config.yaml
crop_scale_min: 0.3
color_jitter: 0.6
norm: "layernorm"
parallel_block: false
moe_every: 1
projector_out: 256
residual_init: "scaled_by_depth"
beta1: 0.9
Rows from block 11, named by matrix and row number. Each number is 128 + 32 x the weight over its row's rms, rounded and kept within 0 to 255. All counts start at 0. Numbers have three digits each. After the name is the row's rms in percent of the matrix's.
# proj: window attention output (model.blocks.11.attn.proj.weight, 256x256), inputs 0-127
proj.39 100:110202119177164061118174229154130130122157085155107175114166119144128128134092159124086042159187051169098200151143123116156071152151144157121100111116150100121129173138143140128100154163096121082098105151103086107149088142147154132164122168123139141091132111146174089137115105122118160112117172190168145078114134123117158160139144149110122130130054200123127115097078141146163139123097
proj.40 099:137134163153128167090087148136128181128127091121133169103155140128106150140123147124093108145137183112134078094115105135164119160139069128113106113168100105135111139125101139123134138078055165141109135133199046130148135169170160145144204104157116112126121108159137128090157082113152162189194109143117112129100146142116093097062135081163122073201114125013053085106121131127122106143118
proj.41 104:195140124209075050115124108088145137126177168141119105164162139073174130142151167109129102137189156103092105139094157141105145094124128149163164147198114135118176149114094126119159147114142167145159139205144135155107119118112098127149117095121147121153144165166134135205081098188169113123121130143114129130164122133163147135171121117132140146190166088114114111137134159113138140138111
proj.42 104:126115153093113183139134143133161140154143146111125167106103179136077148122065149130081158151064098175098154079165113174136120133131096155108105095103064103119129112205130122139179087139081142205055116126131093114143238136150165154117132119106103080068168069132159157101135166101072128149118082115155108160122114189059113157065103154150155133163157155087126063109121180105169111131159
proj.43 090:110066132120128179165112132162079096099140101183147061202101075143095117032141145135144206078124122123119160124159066109155106170114129113180119096120129153097074090128120138116072166135097144162158147119137162155122131116159067122129108160128092074139151092146111142149082186198115103081091047170136081117092129146111171140065156191106154095097165100159163118157098092124127138115100
proj.44 106:117090162073147161117096105165125152123147119128100136148091124097104172146086127109123196134115134077104237098095155184090119089106131134122156107112084123162138130145115149093149073127085152152148123186099114120055126130100116112142129106115147125137130176137125153133103142104168166143133065120128144157162116153127093103116126104056139091120208114151130086132119120087154104092145
proj.45 110:133122100110135070174115193099126100135150107159192034172154131093082137096137139182091141085186180120170077150087022065090104184102046122128148105141154186163138170093079103066148174088086161162171123089163119071135130103132114147121127158057106133149146120115140108133132139170112128120136128130113124093137105132103103130138122098136115150096124095093087104139156126192130154153124
proj.46 091:143118133152137135172163183134122066155080077090167121156136128043097118176076104111123153142216123185127075083105146106174117183152117154154116146105162120106138064129130151102132115186145125090082142130132143076107157146112185175117126102124086125106162108104069118118130166118131138116092191150155109077148131136153161167167117113124119146118074228128131086035082135164160156154113
proj.47 132:077081079127110095184133176124118086128077119142156166088154137074125089227075121157093114146138116092135204135107125103133053182157070160108121142100182179140125087112134169061148157166122102114138069121132147088189124143098151143105154121131147167137137092109132102131113084160079125149139124086158090072140119122145138159106145094161133075076107187115178075094087096148117127094121
proj.48 096:123178092181129146180141117083150108090160177106106167109145152137153108182128090147146164127133113186113114102129187122155125082174140095147106136093169137133197103136138094130146149097123112122195119111090098173124191126111093125143117077106086083145117127120102139165095174110148120116138163135149146091108130169161093149174152115175110136133150155210170192132140106132128137088147
proj.49 097:095042109085137166096097159195135115145045115107096094188026118187041133097175083144108201095098105153084160108110097152117141136120145108130127163098135162113139160137159194146081131159131142132126149144148097130094087117137187094124176139111147098116134159122099087095178110119166150143110129141129099187167134109101166102094096131121153134154160120117157104106135165103154124135119
proj.50 086:101073129116176137016131198147205142112083149137149167072128120156081150106098076132063075094122120090121166142147146101100186124090164078120100099166128109100116133195131162120135118158085114138173114184153159154121077126143168085093146114129174119131161156111090120060143114093161125113136120115097114150181146107153124116150125089116128130129165139129153159097169166117124094117126
proj.51 117:137103113108132180153124168128143082140074168106153128190133121132046126150128081174131156108111162168155079157034029088156139196114081070163155111147149145154091083092147158071153154187079130135095158074168139114150133112109136148123113115122126123116150112062106137068084200124146153151090165076187173141160136140068123174128147149137149081176113127080149138101101146109157190138151
proj.52 091:111110149119151117108141192146131087122127090175166127150165182066130177093093110103121117097180147123153117126070057075197116194151075117153131125126122182115125119198134151069100088132134105147093119108126123120152161157127141192097150115131086094104117108084145065134142113125126122167062165164129111119168173134094165141143061180142130107083129158108129140098124150159120154165148
proj.53 096:109177116137105116104110137072090171176188107132103137131184158087170151181096160093138048138200119134111147098153145170110071128189083148104106132178142143112155149101114106107124145109085109133158110125137135119115110106159114098126106148166185138128150177099131124088120090099132160136146093202138132054103125110148072112129107099124145074120147088135120106177121096129107144073153
proj.54 092:157166128119063183108157082099119143136203136106168145117139125166137144168128114086133149147138161102108092149121077128130119099121095120103151104159103105125123237151087124133144157111096114113105156121129097127079075099171192161100106167099106107170128131130090132079153163096169188128144097117141159125139142115122153130141075073131121177166135087078015136133140141106123099134099
proj.55 106:165137153089151124204106106153085089103115110111124125122082106157106153103135089130105144093092160060139120144090125145079095150132097113120112095062132126146145154094124107128152128074135158156126144146157103105109108112143107146106154128143152154107155204124137100076173033116178167181131089118154121149129142094148116117088131144194157098132149085106129150134123107141129139184117
proj.56 084:156069163068102199137084103168188154121136179086153160112065123203101099048135119170103141135070059179137110110152121150124166083103207079129131114112091155131162133125110149130105148134148147125093111141156125150139185156139071117128135135114109070117104090150138125149120133140127090094097151104150145156080109139114142133162128176167134184138081121117120125113118144157091126105136
proj.57 132:153097129098135242147094109148183097142091163071121153151110115125115123171112077126144216148155094141133176123144167103137101146159140153101141134121143123131138120105159178110140141152097124092107127125134123148147175146088095140148102138124101095151138123090102124120139159130134150127142085060138136193119166140059156126142153196162105105112084168130177108117106093136106071099119
proj.58 104:108104164079037165196088040123121163092141170138183070194138127140156111062172105164127160120159159149132121113110160142117134099104133134130168147171112137138129176147049131129125155098118157117139134164122121113151105136125135143137128140058100083133114090141179106192114191152113061091132052072160156144087159137122140124126139152170121159126150088124111160175117139145114172105158
proj.59 104:094131106081130154110145132148078164148127084137127058172090093151067128023165073188117119074065082108094146101185114145147078157153157112108095138137189168074111154090099153149101166170109135138088116150150130114197126090139115113124115124130156155099151123144172099094149114139101121107128111142123128164113132113075119096117138114141182072064116120170136102130140167129103212108128
proj.60 119:105118125114049151171115070145139116128166137077131093136191126169217117131197116082170105135195157110132088159088112186152117094153066153139187121143156156116118151080060115142107182087142112105086094129091127121158099136204148144142114149140136116137118151171155148122143160124139114120193099100132144147134098104121116123171174141103121155102053124084038066104136157184106141133103
proj.61 096:122091115072204217143111087178132072091097142128082207144108067158115115157129029149144185152098113104092116118139150167134120124131157111141084120123116132101101114144157175173153151170118131127114105153107129140136165151122132130112102132160146157124147135122132126105169129096112134181128089040119179169147122133116140131160157184119120100079107162145143088182199098151120154084147
proj.62 107:163108128125105102152080157171080131110162084134141117198113183133087139042145150177112138124159187136125081136125077162092152172118079123122152092177115155148142138135066059105116127069112183162115141156178136116125097094166089142143137120139127126089123120154196137155134139148070092122121137190142135137133129148167128126118089099182173067138171103085158132117178054164118181155170
proj.63 099:139102121140141161137145113060147136199089118114193056141141106103169092149124157139128119161152154116125200096122129116171090194173107159111140117082155121128169145149128140172150128193127170132141172102145139123130125119072129108124127133134114155129146174120100113117176125138150116123082167106139136090143169137125152176182189122199114161171096184166179173155141069142130137129119
proj.64 106:160147154117084047060115133127148163114158174130164116095116123139121166127120167130108067100094119164164085163092084091129195101091169095139165131166104107156128150129131164149143079121107116140118149139154114124144087114088154125110143098093178083129112134157092116105096143127127133169132151159123163084154108095135096112108114053126133158216123098108142181140106209079148159164120
proj.65 091:136083094078123176132135104124139163170115141077078174060089141213134125152086106127127139134005141077138064127142137158161172127092135123103156141104133156094136104099111162168185130164147139113117160136170139131186098089146166104074171109132164132062122096134145152150131176103109122156126116089164126108126179154093094141135119118193106145140145145128121189142158135105123163155124
proj.66 099:091060142112163149126101141186110162137058155110103109096116095124131102123113118120144145108075193089142126091128110166088127151086136105127128111109153181099056131101111156131090186180184059136148168107178121102154137109139130113149141125172162117146158172129114118143155138100140152152099032042147076161122115150106155100063134136073160126115093203088120139121127168093083130083151
proj.67 096:128142126158102095137149137155130135107189093134078110143203107126181100179153125080151111110179186072097039164042132162101111149178032170162130124158127126097119083158096150111097125156133142094134175153086116105095133140124109162131135129150109102132118145133153190096095154141140145135107126137107131149166116154133107104178120109056172111053161134051099102111108157163125147132138
proj.68 102:103122118145127079144157139195131097149188068101170094178118142159112106087142102102130185111125101151113137066138132157130119114104188099115133166149101152045152089094116175170109111198166134112133116153089150166090075116166043117112104153149148109110154142185143137134120144144129124103085163132121158149146166130153134138165088169095115232128140075172083131129128138142126101101079
proj.69 090:074182081099139132080139093157168114101116152161071160122132137158142128107087131114130123102093120131077078159117095127101155061085145134166146100082157152146145131123136085105145091065182144142133117124073167134116131119142086119167104159163149121126140077171164138149029089134117154095193143102157127128143122115153153153164145190084097066140093104135111125093132074166117163171112
proj.70 119:126168100114142071109118171114114114138124111141127084129192136095196127106153166112156088137181161074083076139118167163111112137174055181084126108148118108104138113083097099131139147093146107150072175099116135139168118124187136173105122145155132126123183164160171191093144124116116130133140204126110137145125134139123214107161145188156168058195122114111075172136134124160117243147109
proj.71 096:134120117136095086098098118092135123111150108123125098132185102091184116120171156099146130118192088131120160115155150142104177043131146125139109125132133110101114149156156182194088117193115093113128110159119120128129097157165071137187087129139150157099126121142121132136063128079131114085111109155161112106112133160168110132124129109043136132092120124183138106144162114124093098073144
proj.72 083:126076117176065148163153124138159110140100160074126091153146103099115148096105135172177156157162157179120049145051114124120144184126073220173101110099144151143117162094081096134073193125148138132070186110138098140155133103119147137170147106142101124148136079120104135080142130129149133144112119103157081161102123134050112134133157120149104172137060151112093116151136145078113153101142
proj.73 099:138102122117149190040155120105216128137156156086072164133145115154089106139101105119134177131108102189086134139124169151147155081138174096122154128141144123092140089135154190158122053205159130080097103138104113127133127117089185145120138100147131117092160093158114143119131160130097116128092093125102137171114198091087123102148108088084147149157081148102136118117140145106147079084155
proj.74 103:156103117133148224141142122075175105161073110105067157164154092128108160133124113131142159111084075131119163121143137098150098107123181122099146085074126138099117120125171147131100137156125066116109142154095154146120125151144116110121130133201125128121134187138100121114152087120143181113189133119123150185125155106118091103147158149108072141147087157109058112101139100116124090148104
proj.75 095:103120159149129141092120066113164157140098104127141059148112054142169150134133115151153112136101115121162111161163100089130149121103155141154120155084124093104114111149143174140115142126144067095118117167075121152103161179123048118135103153145116146106103126116174182110083153101172184109162102109153115180104152145188150088083119206128137080097084098124100057101128055114092081105161
proj.76 115:125104227081160227128055061155076218094164163108118175143077082166106096088137073128083162133071124113139118129134100111083211097075173093121112133108096149156114158122122111129129091098081167155160133199124123094112119134094087123112129118112136092163115144079101167134102101070160146153159053093127125174119146182124112116086123138138168095120198119135142122149116119121155121137161
proj.77 111:089122139059194126113076121112157139127047197157178144116169108154168133104112115140103071087108104134156164114170178128163073119135179109144091125124112123149159107126149094137165101090098114131151155151164146118125140141118132135108120156086120043123119138135152134149156126185160119151132135034107160177175143139147141121095151175186102053121157133113179147136099107115151199182097
proj.78 095:090125117155173135138126143149119099110133129105149084165168139103109160142140112160099145162125208127142068146063074137067183189113114149133160084156098121133121110132135092074149152103067163124131113089185078118080143113102188118092144113152129171107155118127105147079128209104059131135125165158120128125176142119008117143145106085122147040147212104111169139154162088090130200163140
proj.79 108:117154104164104069097152219112073094150143087118083100130172162094154135119099178126120091131195159038098103141117094172077112139137108188095147114127179095105122170140078078152099155077156134133140114096151128081104097120142140166117129124107165122077096135124142101115136117122116162161161180192100112061112123117152144131134082127089136166124138126072063131066151145157115143197132
proj.80 102:139140163128113149080156092150163180122164194091070108140140150167164103160139136087169085119174156084058126124182159189112131120158140179081153081154129095092140142121121100159134140144137160102094120125083110123147135102125137117138138120184167138123160120129107143102124145064167130112147130177122170151168165092137065093168129021083175102120098161137097121134153107114104157118116
proj.81 094:163179118128116076138158154111103175073203110167129128145090138141139144099114163134157125133171163121099085149158139107176124143170152172105107092120129067168147109179172144131156093140099149110150113151063105147072129120073084095149144078156118154162133133102146130143114149092125118092082132217136138095134105138103099080162130089139138122125148132160150148136084147129178133176147
proj.82 093:166149119123184093099154141124157146118174090141123134128058124107127174099137142120167135141120120117142069171144092123099185162093127126112125098116138064115146150156137125133203085155127114148133073119108117173141238134111055119119126099135141162151160098099095120098146116069167108188132179184135119138135127149112155169148097126148152082072237156154193137143167114132109108114157
proj.83 107:135131138207103062142100126113169123095142170136157101172109138123092107068181161122124166109137072189177170143147106169115198085087177103166131136121141148117153143141122123179126122151178133170165124156163108157067115136135107118128074118117160172171107110147146117125089175135056095091094143161120178138130143108121128115159127111070118255149112105158146138162162164126152091135101
proj.84 102:130143123135148140071115130183139156107117113101079135151116104177125134106147082137142154121081164089109061159154103123073194163117114155103126121122086152071144149111131182186091141201132106077101124155109062132174147131146127125141121145161144131130109121140108168120088166114145112128097061129127135183120121134103125135171116134099151085067101141146168140132147114195127135121134
proj.85 110:078103141075161161151127127176107121135126107122118124183127104092164134100141119090123205154180132088077211072142202187118095087185104160103092143134140150072111120136146191158097135171127141098063105132113158112147139127095082115171107117138130116106137128136099102136127084107140099127087105150144149180071133133098149132172154169154168118066145113171115093134153111076120094115114
proj.86 105:152137096104100092190148140105117129153093155103197094120154124132148134077160135147108100127170226097098081148119093086085100145164065111105130085156112129146164162135104125099104137084085151171155171183123099118081121177151155146152132124046116074121139132136151105118150126170147134146153136143120136094152086128184136140112124184193099127155164088071078107157076183127119155184149
proj.87 097:087134104127128117167193152097101105173140126141159162068074104195135111186106093121148128153113150149151117165133118135129125142113084111162156119161125115176115150176071099099124130143046150132119093120155079122110177084168215178128172100140109143097157075085158133122179138126087157131148117105147098129099082113107089153094133079184115109113120178041136131134115169119173162162158
proj.88 085:083118096186114089211115129136052123100106076122160127128205115107137069124134151180126180130124153151128080138073099119084179146164093113189106158098137150166086145075146128075140115112135163129150139137162162133104096117147075141132103096059130098171098126164117129127123116155123110141125129134169104103090048185181124109155160150182128187127149117166130142154119128129113162151131
proj.89 076:110136120123135131141098159059122124105171096177122097137142143133082114131141115153177078138117132173122109133130120118124172139084193092166160129126121115149094148147110148151029101182159140121142135083132112120126080163086118072084124120108117132189125123109072139086088123132130089081046087139085115160155123143120098083168089081096084127082146139204142164133123166148197212128140
proj.90 080:162133140097116118152097156149169147141076171145177068166153111097139128109130144175135129166101175027092113164146083129111102168183101181115138074117157134165126099142084126137203171068119127133092138139165131100135145080180134136117221124101098168112096092129207127144158113144074103151162092129102082161144121128143171158097175157187134133158133154095113149084092066185144168129121
proj.91 100:116119060179076069178177188095125087170153132139152095166155108089166119093142174162121114120192171116113151161072111107148122156144091219120146122089150191148132156093116124073131156130147138129118151133150105086166140161139152143115161099094081158099124083166152120190135133190076128150084093141117077117088115126125117166145170158169107189118073153127162143096044202172088186161152
proj.92 104:153096128107162153120137126110152192145142163169142134126102111132071152096163115148155114107120056173160157109206145171174109120137206080090083098107135090128136128136201145127132077136101075084136066105135116125103094113090174105074141123170153155085138105116120132099184126121095103168127151150111122137135165135093159146088134121102109110171115141095126112150101189086126127141130
proj.93 117:162087127099189198100101086174127099084147137118111132109112087137080133119106145109130149138111071140122172121189149134094124120144152113126084111107109132139066097153122164153102090159092112106102098125078086163149162126099080133151160102129091121137091111083115147147095148113136114104114058069137141185117137144111152105117151173111127123056081130130138094140110074086106061068113
proj.94 087:117137105140151159107146128126161152133130082108107113175125126110091151116107058134156227141130089175179115150125108073138232118118149139157114107111102082174091146143168084130131127096156088114154176150118132117135129134131110098121140153161105115136149104128109084127087077162156140132122157181056098165147149140113093109123132092084158077182106144153188095170147136118086106137134
proj.95 109:138110145119136173125105111119169091114128158125122148147129165127120129142121081094168151139111129142105091130112140167175147138113144108127166145125105136120158082119116118118131133145162148148138136142144097105129122099127171128140147120067056072189096185130096126142092198154109103122060064115117136166157124162071151096115142099066146125145146085156163194161147189111160163133092
proj.96 086:132169142087174145059118096134113144109133072108073173089152108125157138182152148058086118193142114095127196109195185169140104112186174143075088172127109071101099161160128140167139131163140112142114096135135157110142125163124143153178160106171152124103156195146158138116194104114161142159176167104070124180145150110131126130096110120089116092114099111157096155099178130123132078115094
proj.97 089:130090133054152117125125112129117122106131140183081168073100141177073166110139088144112158137050119102167086163165083086077192169154150154158157109050109111148140168139173112121163150072139101099110133105083142146116098162144157144098170134179105127105139085189175110138101084155128172114128133062151118186125130161099130113088102190147142114170123121153095169158094134138105135141114
proj.98 094:107118153181068122147212128103181150157193136109129119086163171068194159151118163098098090115206116112068186085190118166107098184173129163088084083113133063102171168133146159109173095187108136117147119134090118158126120092074201067121125081101106123172103141100096113083097133121102165145076169156115118139105135125101112134158089131082109152165127091129096115160127209084103045111124
proj.99 104:106182151157155103024118149091170114183102180117075145112216206098162123169116138154123094135138117111144091149120160093130113176181103148110136119113141081160085109160167086206102162183162133152093161106153128115126122136121142110160127117122120146133114098117114139127110135141120118122100164130143146136167111107134171132162148146106111047145096137138138193150127095121159138111098
proj.100 107:127212095131191059035122139167117121070102095165105164089148175134155160156109138089100108138116115129117084143120157123069162143123143141142154112084105107105122096144133121192129123078209091136151149145130156124077118132157073125111144176107154055109090196096120152146113084165176117119132169122107113144141131117187176148119118163067074102141135140167115114103154067160143117153116
proj.101 090:166039131136163165136135179120165115166093148045138111167148153095134122134127121129152116144178090145184164112127122140103122146117146060096077143184127133110088104124139219133137062189049103115136066184094141113145144139115078147153114099180188157104131145146082167106113117068160153124124156112150148139166154130154176149158153093095150109099127127136178109105136105101129104148134
proj.102 088:138137138123203138149152047158123098116113074132099117133145087149108095142150090154128136108113183135166089161112085090107183197129087135184092126135087110145113185144174095136165176105059071122165095122105080134095153148160150129109140127138065060178143149109065108113102091160242178165122130151076130142164141113159141163139149127145109151130148079092043146131129141146093136124136
proj.103 087:105073143161149103106149103159120066099156105157101168185131152129080142194144150085134188118148134166094195104123094127114166160117147144173150169133088152074108115142119166103103136156154074117183080122100119080133092110047089135169102088134095130169114129115148139131105171135127146078047137142068149129137148105086105107114092123025101202089118119197144119100168193146092140103106
proj.104 076:165121166103067110179140135152131123117099171146116139118108074103105105091134134117097164163078179109110128128072107094095144130138120153123168119160145101167149099183151089134204127130114191170172140112153084110142138130139163154127172067077099186123177134139099129125091131102151143205161100135167117149137077186145070165093160109143116157137155123064113083095113098148080052161191
proj.105 098:146092122158126181202146149082118146161076140078170145141109113093099095145133058192119160113124148154136145118070116105161097199139104118122143164182138126110116097146117183108119148185139191129147103116177124100156134123156169164113178107048119110111104102147120093120176175159087075101096122138111116115168130173102082128147122036156114141130158195121148150136120187120143135119136
proj.106 107:116102131142138147204146170139104104162118133092133142122132123124153108172093090160126183143152172070137145107090118148142087185146029139082138133126173110205142120121153109074182112077100126139090104139141121126130173114127172153094129084105096150140126150079170102083156134080123163170164079076124079095098067097119115132096153132174119049145134161065143130111102146116129197149130
proj.107 114:120149131080159099178133119167125131111152144168175101103116155121144130072168112154068104092100175088120017154059079121074197201118093103159189163154135176153128153101082102123116134141133140137119167141194110105091104155146193162106130135103160126120128167122153108117127108145119123162114131077161183127170092112139163132113144147130155154168187082097077197124085168145143144211130
proj.108 109:137122134156132148150139138192109046089146079138088117177163158144112147139146158054122128138190182142117080160086138112116183108145111129138155132166139155091078094112085106136090148121137138083064113128115091092129116135150130135164086114154173116054124142169169155100091120075138136147122157197092159102063173154105110153160115123076122126115059140107100111103147107174122152132123
proj.109 107:129155076176139047124148168112074140108131078184076146076140165076122155197105171098121116169162110159094177066143174112165127165128127146106088131125102103170154106168156124112160117119115103115103130065051088149120153098126084126072122135195146209163106141086144124088153040089127135156086143177094113076079154123170092117090124065143188079120184126138152116105123102141124121121125
proj.110 113:150111098103153132191131125149120092086067159111206075131157088137126113096181096167173140092108227075116108150056127116093099152175037168117138167151150195143156142119054151130173161120098143148127161127111116104120112118195159152132123134152143165147145119144124119101129128139131141142114104039173100127140138163116157138128154151183158085152137121065101127140124100143122169149157
proj.111 097:134095163159073127091096140115172106123158082148142113158123133077106111112125171165065120122139174110169158134134125097130084186168104166093052141104112156128124130162090197071113144165101082126101138123131112134152172136108104101162135118141111145178127108067070095115129068134152077126065151173105110118141154172120140099120143081150125084064073136161209119136113141155116092087121
proj.112 093:138124153149089142055163163118123130158138129098168123188114094091126102078169104168107144147136071183141203146167148124137148121102172134124111118085138136118130112191137133092123122149134120110127118074074120133153214123080036088133121095167086133139125107114137148115089155127090086088137139131139137150150165124110136134131130120132104126124111183190123102103178073209131116110121
proj.113 081:191122123116155062111157146151088095086156073149166111145120164128131107116155117102120157088125113154113217081204137128100139158111121121132057132093159169119113130147127197103146152185147162107130146128130147168159133087101118108122134073121176159114122168171163107109155139145128127145053186141135130075150123134135182162142121122109146103100159142145149173156125120118151131139113
proj.114 117:093133116093147165056053052165120125136104171082103136174108074207124119115206123124132157109102107165133163148094148127087131047106145123164121132136078195105078167069075132160054151121099131118135148148083167102148110173154133134133076132153172090098141160171164180108057153126095145074190082121103135191131111115165127120101142173116151140126129045098106049153133147139113183140157
proj.115 100:102107113099143103179142122115102126150120088131122115161106106096135102136132143104136168130170129085100190087121148140102085071112081124084145119106177178106083095112110133105150137141149099141094080178098163136133129119146135132151117111190168150081116133132186178107152113076135105138172126154146099131053115117130103141179159108105168032043092148065149049107169102182084126094147
proj.116 102:158085154151118156159156142158099133119140098127138205111111116144089152117149095110113166151063131160135133159119133115119146049106166108128179150086129119166143117125121076083123099064180150119123094146097129130085118139104126167183056082138137137084134148136151148148113128079161140148202118123151134120153152150143113124168116094119127185151064155095072066129111149119146115172137
proj.117 088:099156115156116119090134126135145128161131032162019149126142170129158154159098169097131114134163107077162110134156116142100121132140078181098093076099108054122141180163166118133143119183127078121086146155133132116121115109141128112121098152162141120162175155156121162137121137133128152151118156199087111106115121132134134097137091101070113161084107121164135109148115092123139099106162
proj.118 101:115102135123141048193121142169093121146121111145208080186134176095123117085129122136094113130172213088135143090104118111135109180141033133128177125161118148139080156091082170080127183150117138131142152127145151137152179143186172142141137074086126125114113133135158100118164099115129124126148085096097097119098119150173116114057179105144134164135132128058090134108095175112121152134149
proj.119 100:146119114093116140166130066145092113088144075169137140097124125124151104155134144093126114124100136211167151101179157110111083019140152104123125117130099190175096121149122125122124076059098159158185098113111126107091135149129061099152123088077161093142152156145123124172104179120137102114148097128129101077129115135155118164119131114160109114060224131167165107153123079143132160112130
proj.120 087:124137094109173142051099073105129183105079152071084170119111108153104132156175120143155139123077139168126066176076140080169182118121112122157143108088072120162146097108180057118121135059137174102119090134126157120103140131104131153106118115135115111106115156152089110110134152117178154145182113105145125141155132110120077096086114142151148119181130111151127129111097156086143123162146
proj.121 101:104160121202088073170169124097083135124195137133146112154168177129166128131078103147118108116143143134179068144119140150185108142065120057151127146152127121162115142099161126131121137100143123138113147121158098150105121139101100102138132150061126107205121090081077081159120124130139134145101176118144156124086092136125142146191117131135108157148111129143128221128100170089135141164137
proj.122 096:166135116166128077102141148097162126121207107137141114091125116110151144135109161121138141124141147108144141158152146125120130103059125122091169100070119140079121157146104144164090138160148095069045078137134127118127117156105133139138145170193183203104119131172157102132116038048153166119131107157081108111135170161106111184179146131124151182063101187158137130136165139125053105094087
proj.123 104:094117154072171144183094166142094147146109116150136082137145104148166135095191130088098160133151145174147191147165142153111149090103196125146112136171129134087140147086100143162082144155166100128196147160073167148071101169135045142144114129137147086188109166123113099167112090123183134110124110112150135175112126150184165162125145173100116228182123076137096097130087134130142065111106
proj.124 107:145114163178068100130195187083149201163160160067148137142102189129130124150081100139130111149142085177137167121170122140158113129113147102109089085158175112160187121114147134074139118161134110109184101147142106115141137093056103063132123102075137128176137147125081133123110147136133111103120147157114109081144174113140072102123132023121112138104134150190214177148152148150082144142155
proj.125 092:101130107131162067115161216123109153106136098174125152098183093130127135140131132132142090164144138151151096138080129130093113184109146130153126135176145134155117106136063135117104123087110121179156191078124074142101133127136076116118166145157119114096162092152104154106078133119118114173176128129086147113156058063136096129029109105101091092160166099125174166122113141100163184161105
proj.126 086:125126113100172122067125145128144128101122157122082176094187151125168120200137138146105105127100156160115110147127161189113119127096199080135194127140136119112082135078123106130099143106139103133083085104147118145156113161113076128148103094190188163093113166090119142093101120054113104148119134086096103138148160149115183126149119114103141067141128208070091119106135108129088121142142
proj.127 118:153133130068196233124083060214081143120154140092097106160080084170093134133170098096152194131101110103115198099131176149097122108135183141104111120105103127088113145137164129151104151121140086102139095107121134122123115125143094130128101141180124125126151144103101114097104064073189159153132074064127127162109157125091125121131160150124151118118157092131085073108140084139093052114087
proj.128 092:137092100085159192099095126158155107121047222109090117143100112113127120092137087123156174080129089117099117133146165134113126101147129141144079154120107148103122150116150178146126137198117150129180150142148171154102150135092119124141112087055068061180140133128108097121115152142135090106094112160097188157157191121108171122194123164108090182126130081196109123159158145133127072142149
proj.129 110:148158111130154106145142122131092087117188094166128102201092106124116146084166124114171195104166091147103146087141164153128136083142153127182115184104136148121153112138144161114150111089151102138159125127095148140107139117127058147157097170081138087170130090173107119209084115192109129044091152162095125099106074136111134140174103212099145197083154077207185114150131131148077123122121
proj.130 108:054163159163110130177085099151113086108166093167129113114180137115142142141150160099124123115178188156151110115091130142096182123131066135150145187166129185086132158082101091167130156119164145148149149129128109109105053172176157152135061175167155140146067141110106147131095096112187162107129060139144065113115109115141088103105149094101130164145113101093028108118101148107121060109130
proj.131 084:080180090148159050124103138104112071108137094132173093146157100125137138091131134124150119106148151204175041104138096124160147213122118125108129105105194132100187169133152084139163180137179145148146143109206158125088088146148085122140118179147101125146179133147076129150140114178071149125116137133192092124129126134130144151144211186217142099171131119112137165094129145185112179168127
proj.132 093:116131148090145113153116126177080141135124102177153148139169096134084113146112131133151145167147176078100164102141154102119080154174127170075122091126123112180054082168124129088080156128072119134162105112150077120132150118178153127138180116151122104134141071149164101130161138175146129156113110154109091120122082154144148118082132084121171078056154132138171088104146152132105180105189
proj.133 090:163144095111164156057137080153114186067159118131118126102098092164059147060167123101083144090041180116128045168187107126090173138177081203107166126099111134109146116144150068198137121102164155139110164096174123155158106136164176098068165115112069147134134065111129138115164072135145135149161128120134141164164076170172132139148104092112145105153138096131103118177150146153109189138134
proj.134 112:133125154144085128100114138124108144166123144094166130112108128133110179144100092176110143089074148129101074164076088116080107134121102117130157066108097127214140147086086111008157113025052198151150144144148075099105136084092146124140146144047083137129091092131089103114149187156095134102174115123134128095135136123112067086089129035161150086140162104115137171138179145127146178166139
proj.135 095:144061102115108170221109129161134087148131172108099127146126122132159094175071077118152107160200123193169129144116155084148130143152154066143103132203123129157109145142151154055148145168105136151125102148061173103124162142132110142178115062135124117127085051166148143148128195181094147091115108117178125139103140164091108107112146146177111167116132111087127051081115134118121091099105
proj.136 093:128130126174094084105146196102106166127193106145122129101117126113179099168112134162128056156127150153139118096118165121155056141153095135073090122097188072169117095180152112156143103088183152137144122135145121134102156126095116137137146073083159182154106082125120095149136138119142045137146141168140102093137132095144114126150128048095165128065147201136139118115127167099178170125157
proj.137 113:136133136163083138246103114079141193106155167091137202124154127148132096170143136094140082178137130136125115116080131147130174162140088135158159069106163104164150149128100108068161099089113129121124104163106107137137144108138169135102146072153105151140120119082102158072119135141149163139139071126089121117154078153157079100086152075134167094069100180112163063126132090157079161090174
proj.138 099:068134116122095119119137055126065124117151133181107150123140157125083129178145074133128077114112149067143098160110119110129118223108092183099148150092155140218121112141128093111153152087144158123129172127157090123124102097116187093094124148093122167142132082119083179141097083170139139160128127150093126103134083149113076123085091058149155142140164149181146152150118143138129179146142
proj.139 119:104134179145115114144120133125061172140131093184164105109163129044133158142088120187092105149171117168168204102172141101109132158168167122123068096100125140180110121176161156102145107128072077154167117113132082147118178099121088064123134100121122108136119140110105139117119153120121101132149145119152090074066128126179124137081173137163140071100196106169193125132170050127120127117127
proj.140 085:151148112183218081159211128123152116149093151109103129119164115089138120168122152099183087153169153104135057163126144125145131162123097150143142149229133123085117081118138191138070137188142106101162160089133126113106076140135149112096149125157124090151136155170077124135156080212206150127107132117090134115127106088111149128089107178127116118167141148096142177152080190064114136154094
proj.141 078:113111120115139119137088100107072105090084069139116145150119138130121156134162134065085116171075115187115182102100109179115151017136113120100127208152103177120069149078168148132091129127144118093126160145136153153102115155177092122091112203173140088141131148192136137130128107150147184165144161189150080097161075101111143146096073122152150086092115116143137148190127127097098158092121
proj.142 078:186108119116168112172136092136117081103133122157105091142118090114120100151118171152136159156220152154162153164112096150129141114156102117139133142166117116152097106160112124088072122119105137119077124125107127141174224165182105201141154104221150107123148109147168091147111097113126102085088175160181136113110147146120137135105160193127126058147137110064118128116077091167089163107157
proj.143 085:099186099119183157074096134109096102104161111146160135128130133136116143124163091098156183159156117114149135129123121098085125164094119128155087164127167081102147120170138105103122148163165140135223139132177167098114128121066125077164109139072078159195118103158114128114088186148090085052113107094133110164159133120085129157120150112148140153135124068221103168174179103131121139165050